config = dict(
    model='class-conditioned image flow-matching model',
    dataset='photos of arthropod specimens (BIOSCAN-5M)',
    train_examples=195000,
    image_size=64,
    horizontal_flip=True,
    conditioning='class',
    arch='dit',
    objective='flow_matching',
    cond_dim=192,
    targets=['order'],
    num_classes=18,
    cond_dropout=0.1,
    logit_normal_time=True,
    norm='rmsnorm',
    hidden_act='gelu',
    mlp_ratio=3,
    head_dim=64,
    fused_qkv=True,
    qk_norm=False,
    inner_norm=False,
    moe='expert_choice',
    num_experts=4,
    moe_every=2,
    expert_mlp_ratio=0.25,
    experts_per_token=1,
    shared_expert=False,
    patch_size=[8, 8],
    layers=14,
    width=320,
    positions='learned',
    optimizer='muon',
    muon_scale='match_rms_adamw',
    learning_rate=0.0047,
    momentum=0.95,
    nesterov=True,
    orthogonalizer='newton_schulz_5',
    adamw_lr_other_params=0.0011,
    adaptive_grad_clip=0.1,
    max_steps=12600,
    batch_size=128,
    epochs=8.3,
    lr_schedule='wsd',
    decay_fraction=0.4,
    final_lr_fraction=0.1,
    warmup_steps=630,
    weight_decay=0.1,
    adamw_weight_decay_other_params=0,
)
Rows from block 11 of a small class-conditioned image flow-matching model, named by matrix and row number. Rows with one number within an expert belong to one neuron, the router's apart. Each number is 128 + 24 x the weight over its row's rms, rounded and kept within 0 to 255. All counts start at 0. Numbers have three digits each.
Before each expert's rows are labels from the 100 images, of 14976 (inputs lightly noised), where the router gives the expert most weight on average: "patch colour" is the nearest of a few named colours to the mean colour under the peak. Only what is clearly more common there than usual is listed. The data: photos of arthropod specimens (BIOSCAN-5M). In brackets: how many of the 100, against the usual share in percent.
# router: router (model.blocks.11.mlp.router.weight, 4x320, trained with AdamW), inputs 46-91
# up: expert up (model.blocks.11.mlp.up, 4x80x320), inputs 46-91
# down: expert down (model.blocks.11.mlp.down, 4x320x80, transposed), outputs 46-91

# expert 0
patch colour: white (70 vs 30.4)
router.0:089109130101147095169126073110102118119137109048115126110112147101110130158135085154133106155109107087147134130105124128112151124118085131
up.0:149121097145100189080114161082131133129113154132077101132140173111158117126113117121155127119149098185144163117133105142116117138120154147
down.0:082117153107140115138119075160115105158142142110133137139111123115117136118151126101116153143119122096106132127133103157130140134122172142
up.1:123139135148127137136132084132128121117115131120117127145132147136120121080159121127126119118103128095123120121160107120164120126154156163
down.1:112102136079112141134092162142145137140124104070128113132112113110117146081151118141105138104155166097115120171084107101083124143154111112
up.2:173131130110144173131123105128136133078153150083156151137111120101147113120178126154119178113129098160121120155149121131135182160121128171
down.2:150122136123132103140132127111125116150131143001125143155108152153128132131134122122089166140123133153115119131139129137124171142118099129
up.3:134110161127126069139134100119107090159108143117158146104110115090113160120173089183111156122094098139155121144144116123137124188105132138
down.3:149133135110104122098115158130133115156158153091104154135135166127152107152072175097137102114128125161139143146134153117118147055173143112
up.4:133159108120143123115169131113168131103141134194101112147131102157141124141117162127123105159113130107129182130118143142125152104170128134
down.4:122133157152133160148140094162139108130112168059142154119131113126128108127132157108136157096148115140122127114134141104125109148099125117
up.5:142118112147114105092110122136064167135128108156129173140164103091160162103175130116121108129132107109127118125124098166096092129112117111
down.5:115143133112171149101142050110086087131167149103136096125074128163169165074162158133129143164129102091135123148111113177134141141123149101
up.6:176166143135148131164162139186131173150138127171072125125138126165105097141123166148140164147115157122132125110134128143106132157183146090
down.6:128153149108114132152095163178106112116125151089065126122113126143155113133113087151114092132135106108128151136132151124143159138181134088
up.7:182109120125132126139132056123110108095153110050134136141110122148148141147140081099122122157152123111126138099150116130140122119092110098
down.7:141152111164118117113127175126109151177158115104107092103127141142114082153119149114150108125114110143150118130133071114101100095124130096
up.8:111132120153138099089125159117096114113155131152129129139143151131133160114143143071114195071171150120124119111122148119129133118136113087
down.8:101168109118128145114149162112116160114161108111160153112125098127132132108168129080123078174101110087150137147138148127136114119144110171
up.9:126160151143145100166129142109148059141087181170095149145114104149131153138125061162113101152132152089067143131110139147145164134149152125
down.9:137078110172121112125160152125115079118166141110141119095102126141080131096123096119113150134098112135126139083107135131095146109092123090
up.10:097096135145131137120121144126142111122143137165174117167145101109086140121146146141152127145103127117131129127140118134141125135137161095
down.10:174169168095127101126144130103165164134129132195101154179109124112147113121131154093121070122151133113089074132131122115066138144142134094
up.11:104116120121156092147147108170093105113127131154060095109093136116127146121138104123087134100109132110152102107102109133123125143126109090
down.11:110128099160151131118103052189151122144159123149054132114110148132089103149086188137129119125133079137111133108125124120128096097111071131
up.12:106135124116132136133109105072127127138138118127162157130120190098107110136130144078121150103136119114098141159162099132121129148121121139
down.12:142106143165133130157141081128142157132139138182085100143127145151133108144137077119117109145113127111128153097088126135117129158106134102
up.13:118170094091102135104132140106147149116161102062161133143147156122104121121114160081085093108121124113129082163133161157117145120096191146
down.13:153111133139137157141114152115124100125121113095101144103124127160116140134103166109102104086133151097145147153151109109137163156115155123
up.14:140124118084108081129103109109135128113144126113094139138137130120098120127131119125134101137159088140136145097065136134102173089105118104
down.14:080159120133132147115106122089147160148115114106210148142116086119124121114137095128130162110116159106154172148121131120125104108169086146
up.15:105113148128132135108112116053137139122110102112096102131128146063115139146119095133138163113100106179114125113106119139145117126112143138
down.15:158114124151113135092145115092162123132116129109109118147136133089133147139150130116143141116123155160113104148127123157139124119081095100
up.16:121128112124164136140095122119138149100111113108136119117119151117122156120126110118131122115112090122125110159124132148108128135120156100
down.16:114125094101141130119114115148114120115097123111143148099123134138108108122142071135130101135145150101124114091133115133132154146146117121
up.17:169121148116128140093138169070103137159099095057124123128133102093118135115118177134124141091110110108094183151147124158158119100179118118
down.17:161127108128117116147135075138113143165120086148198103148126099075134105134119127095117124142145146109130115140142150133134156113137101128
up.18:124137127110113149124129111100121131135133119140126106138095084116155135137118102150117142098101124148181131110116111133128121112125121143
down.18:149126149128148124152131179151111183144132136175154115126155164168161124132121134152132100128156137133142096132140132109141124111143098134
up.19:108141129147141148102081156132139136179111128099118097116122133140108112151136066148182147124085109151128137147148148158093104132148075106
down.19:115116137133126130102127082148120139118128153145129123096147139121147133147116084133147154147107154164141143128109126132158142102116108106
up.20:087151100121101113143140089097122083127124182153108172142129102119118149132128211097105122086119145138122098127142148135121084125145135126
down.20:151129090122181123118121111112118176128097083177109091184108149116146165155091090108146103153124121171156140131131113149105122141104117129
up.21:111133150138140095118137148121069138102120149110122095116162108095149172134097167131101111114149155095158160120143155147151140124168122179
down.21:136118130131124127121122120085104163119128105211109122132073068133163145130121115154134100118121132107104127128150120127127110152166133123
up.22:108142149112095111142122132130113133127177109077095133153118088142083139069160154136125109122123128129092125155147162164129108114128144118
down.22:140089116114107118143104093158156164131091112136142116123103138109130145130103203135123131103118129145134144153141106098119132094115135126
up.23:118144128109162130083118146156109158138125144140079139126144155145129168146121116153144096157117144071126133113089142137104164130141103148
down.23:178154135131089125097107117129118125101117121140059102116141100079172180134117127148152099111121150111113136131150114133134156108126087128
up.24:099093104134165160132103116156099132148137139166099128099159166124156116160120126112116138123099102130114151140091101133112132079123087119
down.24:140109126130100145155148114110097122105128142108183125133130191116158141148148161125111165109136114130118122136125153131140137108128137127
up.25:152108151140106116103160150121129168139084115078147085154116155109151107105156116146131105124122145122122136139160086161123129128108163095
down.25:127142119128135115160111174085116112133128150092144097144100093167113135126146160145085205102129127117129141131155120139124155101060149176
up.26:075135111174128116118122105185150168146128110038140122117127197131127118130094148102112119115163132139127141115119108107130124098174163115
down.26:147120141175140149145120176093131115098104108172120107133146160158127218119163131139139163138147155142106119117139111121124120119107156142
up.27:158103108111132157127110137081100163140160136159103136130108141105125139105154123172105115102145126107164134151145154124136084110109146120
down.27:142100110137125110117188186108125059082152140102141121145122127177144119111154129161129065156119112072157155111132147112100088104148132117
up.28:194129120120146118114107152139134112169133154123137123147089174118136139139140128139159133122118089168139141152163106122147143116121109116
down.28:108113116147140137120156168149121139135137128138158101111128127123106119130141157128129242151134115164143137123126098143126105117131087110
up.29:125131131119146087134147120100131152117108110105133169137139163133130115153138129154122089091112145127112130142105130125090121082150175120
down.29:112104137127094150139095113140128127122113125088136093158143134116128121143128104179124137177125126115104154124110121111162146084135141126
up.30:101134140107142120126099111160143166132162086142149139118106152150109100122113150128133104078128102128109127160123119114080121123117161157
down.30:128104140160092107098155119103132097153132182181047138117156154119113089122144101130139119132106084105130130102112109095142116131141107119
up.31:130102111124106133134098091089126124159157130181159173097097095092120119093112146104157149117124120141129131137110123141103166166075129109
down.31:103117107149123124107138140118130140125161125130124127118183133124133143089146173106169123139143120112167165102125159122126118178163104116
up.32:111090129148130109134143130170076113143113177121149127097113144114128135133125140157131140114108128139124141099132144136092138107143145164
down.32:121151129114135106129147135114136099155158180127081149105152113153090148143130067123127139151113134115141123107122126101132125131137153147
up.33:113109136139108091144133126104088113101118123130142080129144175106156167138079126121125118138124121161177107142104151141148120153145146133
down.33:132174151110163137153113141141116129128133153139119174139109134124160165137091123123119099117127141164138115111151119124146100166145126136
up.34:175103109154140141131136064126123086128131118079122106173128109111144148143139107095137130139132127080103168127117161148117136147125128112
down.34:117141104085135137077104131123170147098144115102116169121145076140141136121155146108121135116133118104132161105106159146083141155114162161
up.35:096143164065106114173124084101105064151131090119127100140130123111096142123151156103086118118109167161109147161107159136118119111114146115
down.35:096111190208155148154134139113115159100131143119096135150109129148099148130150123119152114120125136171133133097134134150107134106095111119
up.36:092112111170122112181129084152125131179151113116144095093100131136137136139092115115170097111125136089110141120129140111111109107129116095
down.36:106103112102115126139136125142119196128124086107166152140102138154164154127120136150138124119131079157117136131119105140108153124121125137
up.37:143127125130159155078101150157133129142143125132173085169111109144136149132167084119112115103098087131085118145162127135143151113135136133
down.37:147118133117120122152110097101110131135103128165155140163084092155142115129152193138083035103137142085089113134169150128137138123140139118
up.38:087144148111128141158118084088123124145123123146099105101131155104117123109136140130094171092126158122104152134144156136124124129142094145
down.38:123170177141113100133108142085126136123131136111139134083152123140110131103153105152150131156118121104097125113088135121124166151140134133
up.39:144111110144131119148159092102109123125128106132146119142097138113106129132104180117110090080096148129088099111134126119111114126111181136
down.39:121125125141151150094129101168130105115144134106116123120121129100131116119135194156130183135114169115138146138147154133144131178159143126

# expert 3
patch colour: brown (71 vs 2.6)
router.3:156148139125133167098135165100154117112128131169200119135147172150153114116128207125120095115172142126115130157151131115151162113149149173
up.0:196155123166124127132124198148111149129121094115109151137066085135133133149199142136132090137139153153099124156117113123115104143128152137
down.0:187119150112135119144082205135147139128103124130101133125156159139131147089134129108124100159123121137126112139145124127113098117118115138
up.1:160140145113135120136098174082161089102118146084141105154120171162101132132183133137112161115095184148127165135133147145143148157152155147
down.1:111162146139134119106175181122128126160128146072125127130165095130149136123142103110125196131094156144136146147091133143116135148149110127
up.2:142104117122137149111109110060168153080103108116131125117105093096154163141132133126144093080122144179109136122112087115122115121148143083
down.2:112141125151122101125130081056147118156140105114102113187112124139161136122109092136119137137130142093164158118132094111122094138129151130
up.3:141145122153150158148130134143136126114105154162131155138183151112089116155120124150084123114134133116081147145130097155123149102145109093
down.3:181146136088093070134146152126107143124164107155164097138126085144166108104109147132105126107135130128097140142103146150125103130155156132
up.4:077153116130147118124116159181121136093104121135115142132129188120133137125157128120175139131137087145128103130100132152120149167130139120
down.4:127123112101113142125118099157122142105099116179099074135108108156127135126118073126152128139140111126106131121118182171178129118146102129
up.5:131113095122097134116099148150131128142087100164136094089080122124114135166156179121155128095127139161091159134139126127128087103142142115
down.5:129126156088119157140116133132115097122130183140124103131128120135119165107114057157112131114083161160093110121156141112127144124175096121
up.6:121116098133119128130144139142127140179099096130136094109106113173154146135149150146129087151109138150129174130098111126107082109170108143
down.6:123157138100133130116118190133133129105114076125132159161132103170133148139149120089103096145092121081078116131133118156103100137159115172
up.7:141143156121112113114123137131156104152107094133110138134138106141111142145132108130162167104116132160144094152127149141116110120123134101
down.7:136132120115120106112095160127129120175139153150142120119152129124147126122130136134122096161119142110126116127135128131151144155150091126
up.8:145116148152152178122144085109106118128096123123170087131134161106141145108137159136114100137123152132113182156104115138134121123166072141
down.8:145139130107151101087123128070159104147120129127163139119118109155118146108096072121128157141123126142129137116098119133107153121077118159
up.9:176149152124118125110106202137157164107104116152149153141164130130134111113151192119131140106127152101105121115116122108168159123121149144
down.9:103116132120123126134139152168115122126139139100148146114113135101134146129124121132116086135130122102117126141154138130137134143159164149
up.10:096101137099111151107123140146089117122128109118113098121145162115128098142144168117122154122142137093140096127149149145128142069107170111
down.10:133164155146145131154114155150107130093141100133135154123120166146126131125125120100142107164124094084137113124114158176121123127149130138
up.11:151087144136122148101124166134126122147141162140137143114110110176127148115120150156096105137135086124124158154143123129142153115161101155
down.11:095133116138129149191113086104110152141153108080109140141106161152132136134125204117123108141133113107098141138138171113134097120132152153
up.12:132134154144108114107144143162133154137120146118184180132124092121111117120132072166190133125157100133152175093143129121116159128101149167
down.12:106168143161116151180101133146119150127132120114019146135128121141141133134138142118108130135137132095099105132156143108136111145146160124
up.13:157147117111137141095154100116102171150116110122150131139117148170119114146128145148118130179156109093149151151113125153126132139144190167
down.13:151159154087132150118108097117159130150123114146138120118112075083117141103150098162139129123155129064103138187123099101140130168090095125
up.14:103114132123124153127133094145132151138114118172188143097142172156141138080126106128127096117139113141147118122083115128128131142116074113
down.14:160140137122151093096097176110103109127145122095117144128114133154124120126122092133119101127115136103134148142132127119102152128136136159
up.15:159152123131137137125108153115143145116091122113085136126141145089124082154125121144159142115090103121123124102104063117073139169171162113
down.15:141140128122122162132146142149141128118084142139175094118114165149120088128098117139111186156137103120087121166153101117176134146133094122
up.16:170138111154156143116119082141151122111157143117088136119157110111137112143130096137116058129129107140111139142124141136158103145159178134
down.16:128108104119138109119126129067102128157135161121134121123140146175118138116163091116135143151144146103116125073138142123098139116168116107
up.17:068128140116124137078078140108133119128132125151098100166116168115095117135127137140133150108106149150103106142163116136118104069090151122
down.17:146154115146109138151146157133161114096101147156088114133117115149099101143147104108129176141144158104094117098151098115129138130104104104
up.18:147138108127107136120134220062132140144116115149120102168129105131125131121149187112144136125136120126089159125118134134141119133194147147
down.18:111096119106116118091110131121104126141133154083095115100148151146101131124138066133111162129127113135141125128118119140119097123142170144
up.19:124124127158140109124135170123148157173110113138118150146116113086140130126132135110102074173132139129110158111087092162158107157143113116
down.19:111132122153130121120153161078120090068140121145139121128092130208102149149120144156122067147104114084097134104130149133078126118167157123
up.20:099114150135132144136089119105140177146150105171189121156108123140134114106114147107137128163126161116111147156134142144102129157155192110
down.20:125124115151127059138093110138145116146176134181164119152112137128123145164129132159115129118125112087164139126099111105158176120142053130
up.21:088123124154100126161091162083122126164126134088113096162093082098142123108140166116101084119123096126119155141155137120136143107158129141
down.21:087083139116135141103115084143129137161103120119110132101156091120148139143147132126137167118141096136167132127090126120129152122084090132
up.22:139102157115127124125125073093097139101120097102133179117145107149157122126144148140101155117111141113105155169131104138153159081163140156
down.22:118123136114117112098153151143143137110124122116136108160116117168105107116124133120094142141107164105146130111163081129123121127137156127
up.23:093144123124120145126132113110165153124146096119107113124085046146114130135131183114099138123150150123110171147181113134138128101137134123
down.23:150169113102132128123101134099109136078146153155083150118103197122155097102166045133168098122152118145107134124150145122150111139130130115
up.24:117090095085131142125115144128093137162137081091159097119102144147165146096108120131130137133150105119169131122084143143125140120128130122
down.24:112100114134125105129145144130108113135149170103121146133114149077186098121118135139135101107126105168139111144124125117155125109104122109
up.25:138135127127168105167103159156125120102109151129140090163178165085148134140075145138104153162153136082102149081150152147103148146152162145
down.25:123093128112129132136096147151150128110117117126136112192125095119132103136165136148116166124101145102121109083117146152153101086150120124
up.26:104105135148130118179149107115161138084127128150078153114118117127157117097132157119118101078128155119137141074111135112116087136138150153
down.26:174141160095143112146112107139133111115111162101115119162159191128155137117113094115123118120138116106128121189134089126156149130175127142
up.27:119112139152125127107103068081118148140154116102170114124103120114130144125115070170171122122120122130110091107100105121123173155174086170
down.27:115114152115112139132098136127117128127118187145070111107124150149114133115121133132109136149132136129109119113144109132134123140156105112
up.28:141084133125132121131152160184127143101134115099134158118139116139108084118113148121137076147107114146116070139142124106124160119143150046
down.28:160130103146115131129144151084094131137101154154087116159132164108096167153131060116110068133139150142123106143137158161145150116154101142
up.29:094156114113115142128128200065146144162138093131119144151147171138111161118154143116137135126145111132121153180148111149147111142149141101
down.29:122123117120134103114134170088122107115114161141142154151145068108086134129109098119145152124139118128135131136150107105120174103131143106
up.30:131114122131128136105134157138115148125156133107102112117175139101091106102135098122110136157159107121105180146104162137128118163139152095
down.30:104095141127160160104143042139111095163140175115122158122139071125139091109165140133154125129126094136059099146107133122159097129123156120
up.31:134139096140129158127117115120155140178179185133158199109122146153128089129149151148130087125129147126141124151140088110150147129101111160
down.31:135116127126101138110122160149138134131107138137144123153119127149171121138122127081187198102110115103118130129114152135159130138159101121
up.32:168108132147154122118123129127114133111129177166105104122164170109071127146085129139107153090134124123125093130150140169125148113120136102
down.32:063090127115146169132110193098122086098143159117113139121164139119108138127099112121138109142100098103154097128161115143126133118112122150
up.33:112132138151158130120115132140136095160101154140126144150116113146112138133133139129111135121174161094086169136132113141144100113165154075
down.33:139143138100113072137128161090101109094148158131147139097110128144119144123123135136098103107150110106129146125154134136118152119159149109
up.34:127107129139127125126122101102118119143144104118131128119128071112141136128155110110109144110137120138129157109142149106115113142140099124
down.34:122117160134152128143129120143134092147127128123123119150146124129112099100125137166099140116147120131128146131103157136130101127130143153
up.35:100140174128165128127103104118154118132130130121090115122082166203134134117131159133105078130106155141133094136126100124117134135081107123
down.35:080158116121139116115124049125116118145129111107106118113152091096144123154155093110116045139091103115106147141107133115109161149099167115
up.36:156096160158143108192147176119142128083101109088141105164141160166156130132179123137107139129125151127099077106146133131128123085157121131
down.36:159161127129156127094188109117126138110131066112116126150107155106097108133139140144141116135116114154117104130099097123095152107121107145
up.37:159144145105089185113150142099114112095159121129177086099094127134159126117115175127111199111147110132161074138177167096150096134120113144
down.37:153108159125134118134135173145101116094144111171125110116107132147133122146132148167112119099136122129124136171094150136103104135135150128
up.38:107135116097140174114103140111138163142109149132124119155114098110117130130128135140119127109126165122119108149112089118142134149149116177
down.38:147125107110130103128135124140130123082111095110128140104144135150112106147140119149096138182120099128138146153132132143128110142112146142
up.39:121131125135156163133124164130071125124124132123103107112144109131104100133135136138080104132177098152162167114111143149168162162104166101
down.39:152145146124165104114111174142147118130140073127119110087153159127123146142125152126109086116145141136190139133104135091130151129145131167

# expert 2
patch colour: grey (73 vs 8.9)
router.2:130145129116133114114109101174145127124154102148144144133178168113127074157140178113137100157154129099178122141138130109154186146085157141
up.0:103121178123157112097134136105117086149117087171153152150164116183166094176113128132139131134094129130160151144137111148139085143130120119
down.0:099098175119106165115118136116122159121153157087122088132089148088154081177094170129110100147146113149137134098118108145121085140143110131
up.1:132160151150171136153098108129156134113149131132150159118146112101182142153137157085163148114110149125103115126148109129112169165122153200
down.1:110162155101090133156156133177163130146149134104090092134102124150164131148135157072152159148133110123071115144135125144149162161112102091
up.2:089085129110139146139092133080122138154102079168097099159115123116165107079131092111112101101146073142119150109090108156130155167102128137
down.2:099097139150138119140173157124115140076112161127135150138141185090189114076139139144131133135118098169127146150152109150118150151086128124
up.3:164170141157093104121107149138135102110097142149158146154117115112160121135119141099135157092111115117107134111153130145110149130128147108
down.3:139131110104156154129131119171131162151105082106140111133146157120118142133112108101129163185121096119119130142120133158142154134128146175
up.4:142107128080083065152108162130123171141141129135128115059108152105104104133130161096177135129184124188156161113145109153108140168154124165
down.4:102068124166164173092120125169133094130144098090172131069149113119094151138099090105145055162084088164149135156128121151154089166173146064
up.5:155118088139156145142147079172102121122125131104121166137120139099152123161177143107124093112151139112126167150122156133143116114120128132
down.5:148153078104109095153096104123092134105124130109154103141150143123179116152171183107107088173131146119122129096118144133120110106136140153
up.6:159128128127101091144089140148115122080111155152131147148128157131103094127192142217161150131114135139109150147190134118119127188147130152
down.6:150068125099139100141142139190116150167136141109158120158135121150098120129159117200141098126162092106126171097090122119138137166141173174
up.7:141155114121139141134099106149103162147117126100202135143115115138123137115135092101127150166124096100081104122120140130115135099135111149
down.7:155143117128105119107113098112102140106119129177129138109152118146134134119149100139109143138098112143159136092148123115131124148104072102
up.8:118173137105168119108129123176103160143107140120147145129121125126119079148141119155119125143132161120145100130148103120103127111138171131
down.8:110147142146084137102088154147097094118124130089115085133160162130140100149139101150080153109138163096158134128122107102182123107111098154
up.9:097136143136111124135086113151150169094110098138130138110106120106128192167091192128128163104133111078149129121117136108112173089138114107
down.9:157128143129164118141181120146148096152126130131146118098145125140116185166054129136121133160132130115146113140117119111147156087127113136
up.10:148087111114112161157095121142125132106113154141100091103123136124125131121134137100172114147139187125115117134149127187175149127111149142
down.10:141109110127141078160152119106126128168126094093183139121106161119109141122108092093155097130114172127121102135121137170104140129115107140
up.11:120122114159118137091131043133171130149101110115117137102148146158111123131153210125111083147138109141109122130122152135135132129116097116
down.11:102081148121103104096125083140094122145129162118129103135153087094153153143130067123127112125131130169173147127143101114115129107159144135
up.12:109158123171141136069112137088124184098129131148091136151147165072146135136159148087126097172140134115150127125111117132128133166141121139
down.12:110149114102119111132153083129125092126124113149120113144127079143137118141168104108126167066109160139130138130150114107139141167137157090
up.13:105141157116120106157118151177183093124086123128127171118131138112157114108143144108155156098124115149074125162119091112106152138148161171
down.13:127125155141127119164114173159163171138074158103105125118155108148165140114114163094104110130124083096092153082132099110141155112112141094
up.14:103097109113152159159117116103097188118103103108109107117127122096118113152160122122106097130135109104117142133105132142145193104139124167
down.14:108092112149120111165152165090125074116140127172157178118133137124131116147139128143094116126121105125113145137123125140105150112104163117
up.15:138096116142153152129127090149135147110141137202193137121146160114115125128153094121107147082112133139140124131123107128139098135132148087
down.15:130169115146137096102118143151120110098130111143145160111157126155108099127120129125123165149118142115144127125120104115129124152085086119
up.16:090131122123155126151138135112123057135092136114160115137110129132171097155135116131128170154100115136145131131109136099146134135109087110
down.16:104125119137097137172120139142134197122081109129117141141152138099133079144131131143124138117186132149136148135152147097116125116154164134
up.17:131127147126161133149111146156104123152153101099188172104131101108134127154138087140139104124105125124132103123109140144120116107117122130
down.17:105137126147138100119137136081113129127113153078121120137112141156143121119127127138138136100135127126146114133154140128124175132106115102
up.18:122107109081072105135076151142112121139117089124111127150130153129139124097148137135092115108105143120152084117122128121164155140124133111
down.18:135114109163185129137163103145102133129139131146133117130151140085145140114144101144095084160152129125132087136112149104120164146142110146
up.19:123104112111151122097129107130124125173135135170129133146095117137096103125139152125139127121159116157116138147136127145116124092146149153
down.19:138101121145085124132108137111095137132148122126121139132143147148089105138140180133116107122129093147133086110126107134136124109129147137
up.20:158153139096104095126131198111120156121119096176097149149142147151085130129153115128138191134118158128132163127122103125133125121074182097
down.20:145146126129136165137129195095140107153161162169119083118114113085130141129127151101131214113127141143135151121125140132121148106090051161
up.21:172133154073131166114107110181154123118159112115110111085123114158111151120134122131152118098104172158142116145124083122183108122123188110
down.21:151146156173125084115149118138136109157139152118149137115135125109136159118130120115158108143145175145134139108140101116091142118187098141
up.22:104149163119129133129125150126181137135134120202088095118115105152175146133145114148119138113143165168087182162107151166167138145128147114
down.22:138114185144116120129130124160184115139149126145128137105144112119177142132133102172110113150130157176093159097132156160108134154125132154
up.23:124151112131104134185154133098120145143129099115058156117087143138088130139133138123092106137080129126147106115135093125149102127108170133
down.23:098155112122140124156098142098116112130116156144118121129179109120091133126132146104105141160176112093135113149137077133100110121106095127
up.24:107149108141145114111118152113171088104131163127140176111135135106138163110115140087137135112162103115118147118115088147165131105133135124
down.24:093143106116107131102117120148162176165118098116129086114130132149114144120112137093121137150131127139115131139150093125110108082146125127
up.25:148114143132115121138107126138119127106119133126104120144137123132142115101149131072131145135096098112151152169142107133108127157112171114
down.25:130099158136141148133157096180123130128134104127123131131135126111103127114134046097135123131148097124162145103128118131153130180101162156
up.26:098134135130153122090156124133153156122117105188104111118112110128156142126156182123170139100129172112117153135127179129134126070130119112
down.26:108110134128113156125106126105141098120126144146114137118114103131145132125180130133151101164128159141111162152131206113102130074114103157
up.27:162170159163135114102158120072141150122103109157098140116127151080115124166110175139133135120120157106114104110132086141126141143142140145
down.27:152188175098128137115093123097155092129105119115164113102117100115114153154118102139141144122145165121096142129101117124099129117155102102
up.28:169137169145117126114105139136130148114093163143156087108184119098120122094090169107120140151116116123149128075116108111093145158110181120
down.28:119127188117140127111154118122142122156098103126104175106089140149101140079078127106110131129139120149131169184137097103188114155141158174
up.29:157122126107166107125084143168144140150131111153139128146128154156172132107142155107118117109077158113110100161156091123135138104185179142
down.29:102149130135104130140159134167136129091163100109090161162101115103102138129126136130094082083130158081106124119128130152143150116165095142
up.30:116113107125129122097114108108101124109157140146087124133186130106146141116134152122112119114125092080165136111087144137184137158127141090
down.30:128130109162148133073139105138105134144171109114103141117079106144153136133153133132109139165140113098160129164168141106080110159117125146
up.31:136162148137143125065159150121126142161097121176123118159136134096135133161126134099156120171089121145143136067143105138101115120147116108
down.31:110147150124112115065084108122099111108111115111126145161117099155105144136123118099143148114189099133139168192118113121152132143169134136
up.32:145114137161130075135152132115106111112148113123133129123132123136150139122139115138104143160138111154110168134136149143140118109129125109
down.32:140133137141126118130127119141143126160145147129081123132115111091138144109131126106149120100127147138109133115108129121105144104113077133
up.33:113165122114111135109105110122171141157094106168128116123130132116113122143135148162175123169117142150140160132143122104120078113150131138
down.33:123167107141141121135160119165173133120131123119141129093115115148094100148128156163167181109140146185117134142111116087140075105126147136
up.34:147106096146145136139155155082111127098119122171099090085146139084092123136137128115120101125079108107138114102086088153107178146120138136
down.34:122117089128122131156099132114091130142134101127128154071123124138092108132139118134104105117167100096123122160148089151147173122112122110
up.35:109134128124081118098116131129152134167118109186131083160103134126142143130133125131138143123163085115157139127121089123126154143160140104
down.35:102124123106183150096146155121139133073151119131141136156170183100129139129117136136114133130086051107152098147109108124125198143139149131
up.36:121170108111114113146102133176127097144119136123104097120148156102097096131169095126174156125142135181143114143156135156161145137132166135
down.36:090163106127161151139162128096141146142113114125167137160089112172123096120168116135172098123113125191131135118100147149095137143128106079
up.37:138153126123116114101134087162109106136168131159132118177090146128104118100104123117118103151085136110129113159126115095165140144121164151
down.37:096145132127133123075103145156126158148172113142137143187174164104096144100104151123123130128190103101150108101100128089102101161105130106
up.38:120138166147092104119123126152141136133107089143124125122149098147134123120164120124099127101119136189085107131097125119142104090132174149
down.38:129091149112169147134131147155151133124099169098048154135117123071131140118143137112116139157136132151097104129143145147132123110105194117
up.39:203142116135136118123144066145123136172112156143063109082103126155107108130128085142121149106157107161121142119149125127141107109100202113
down.39:182129120119118136117130120097122141104121067181118140077133172106132119146119187129120193132103098138119111138127117112107120124108093099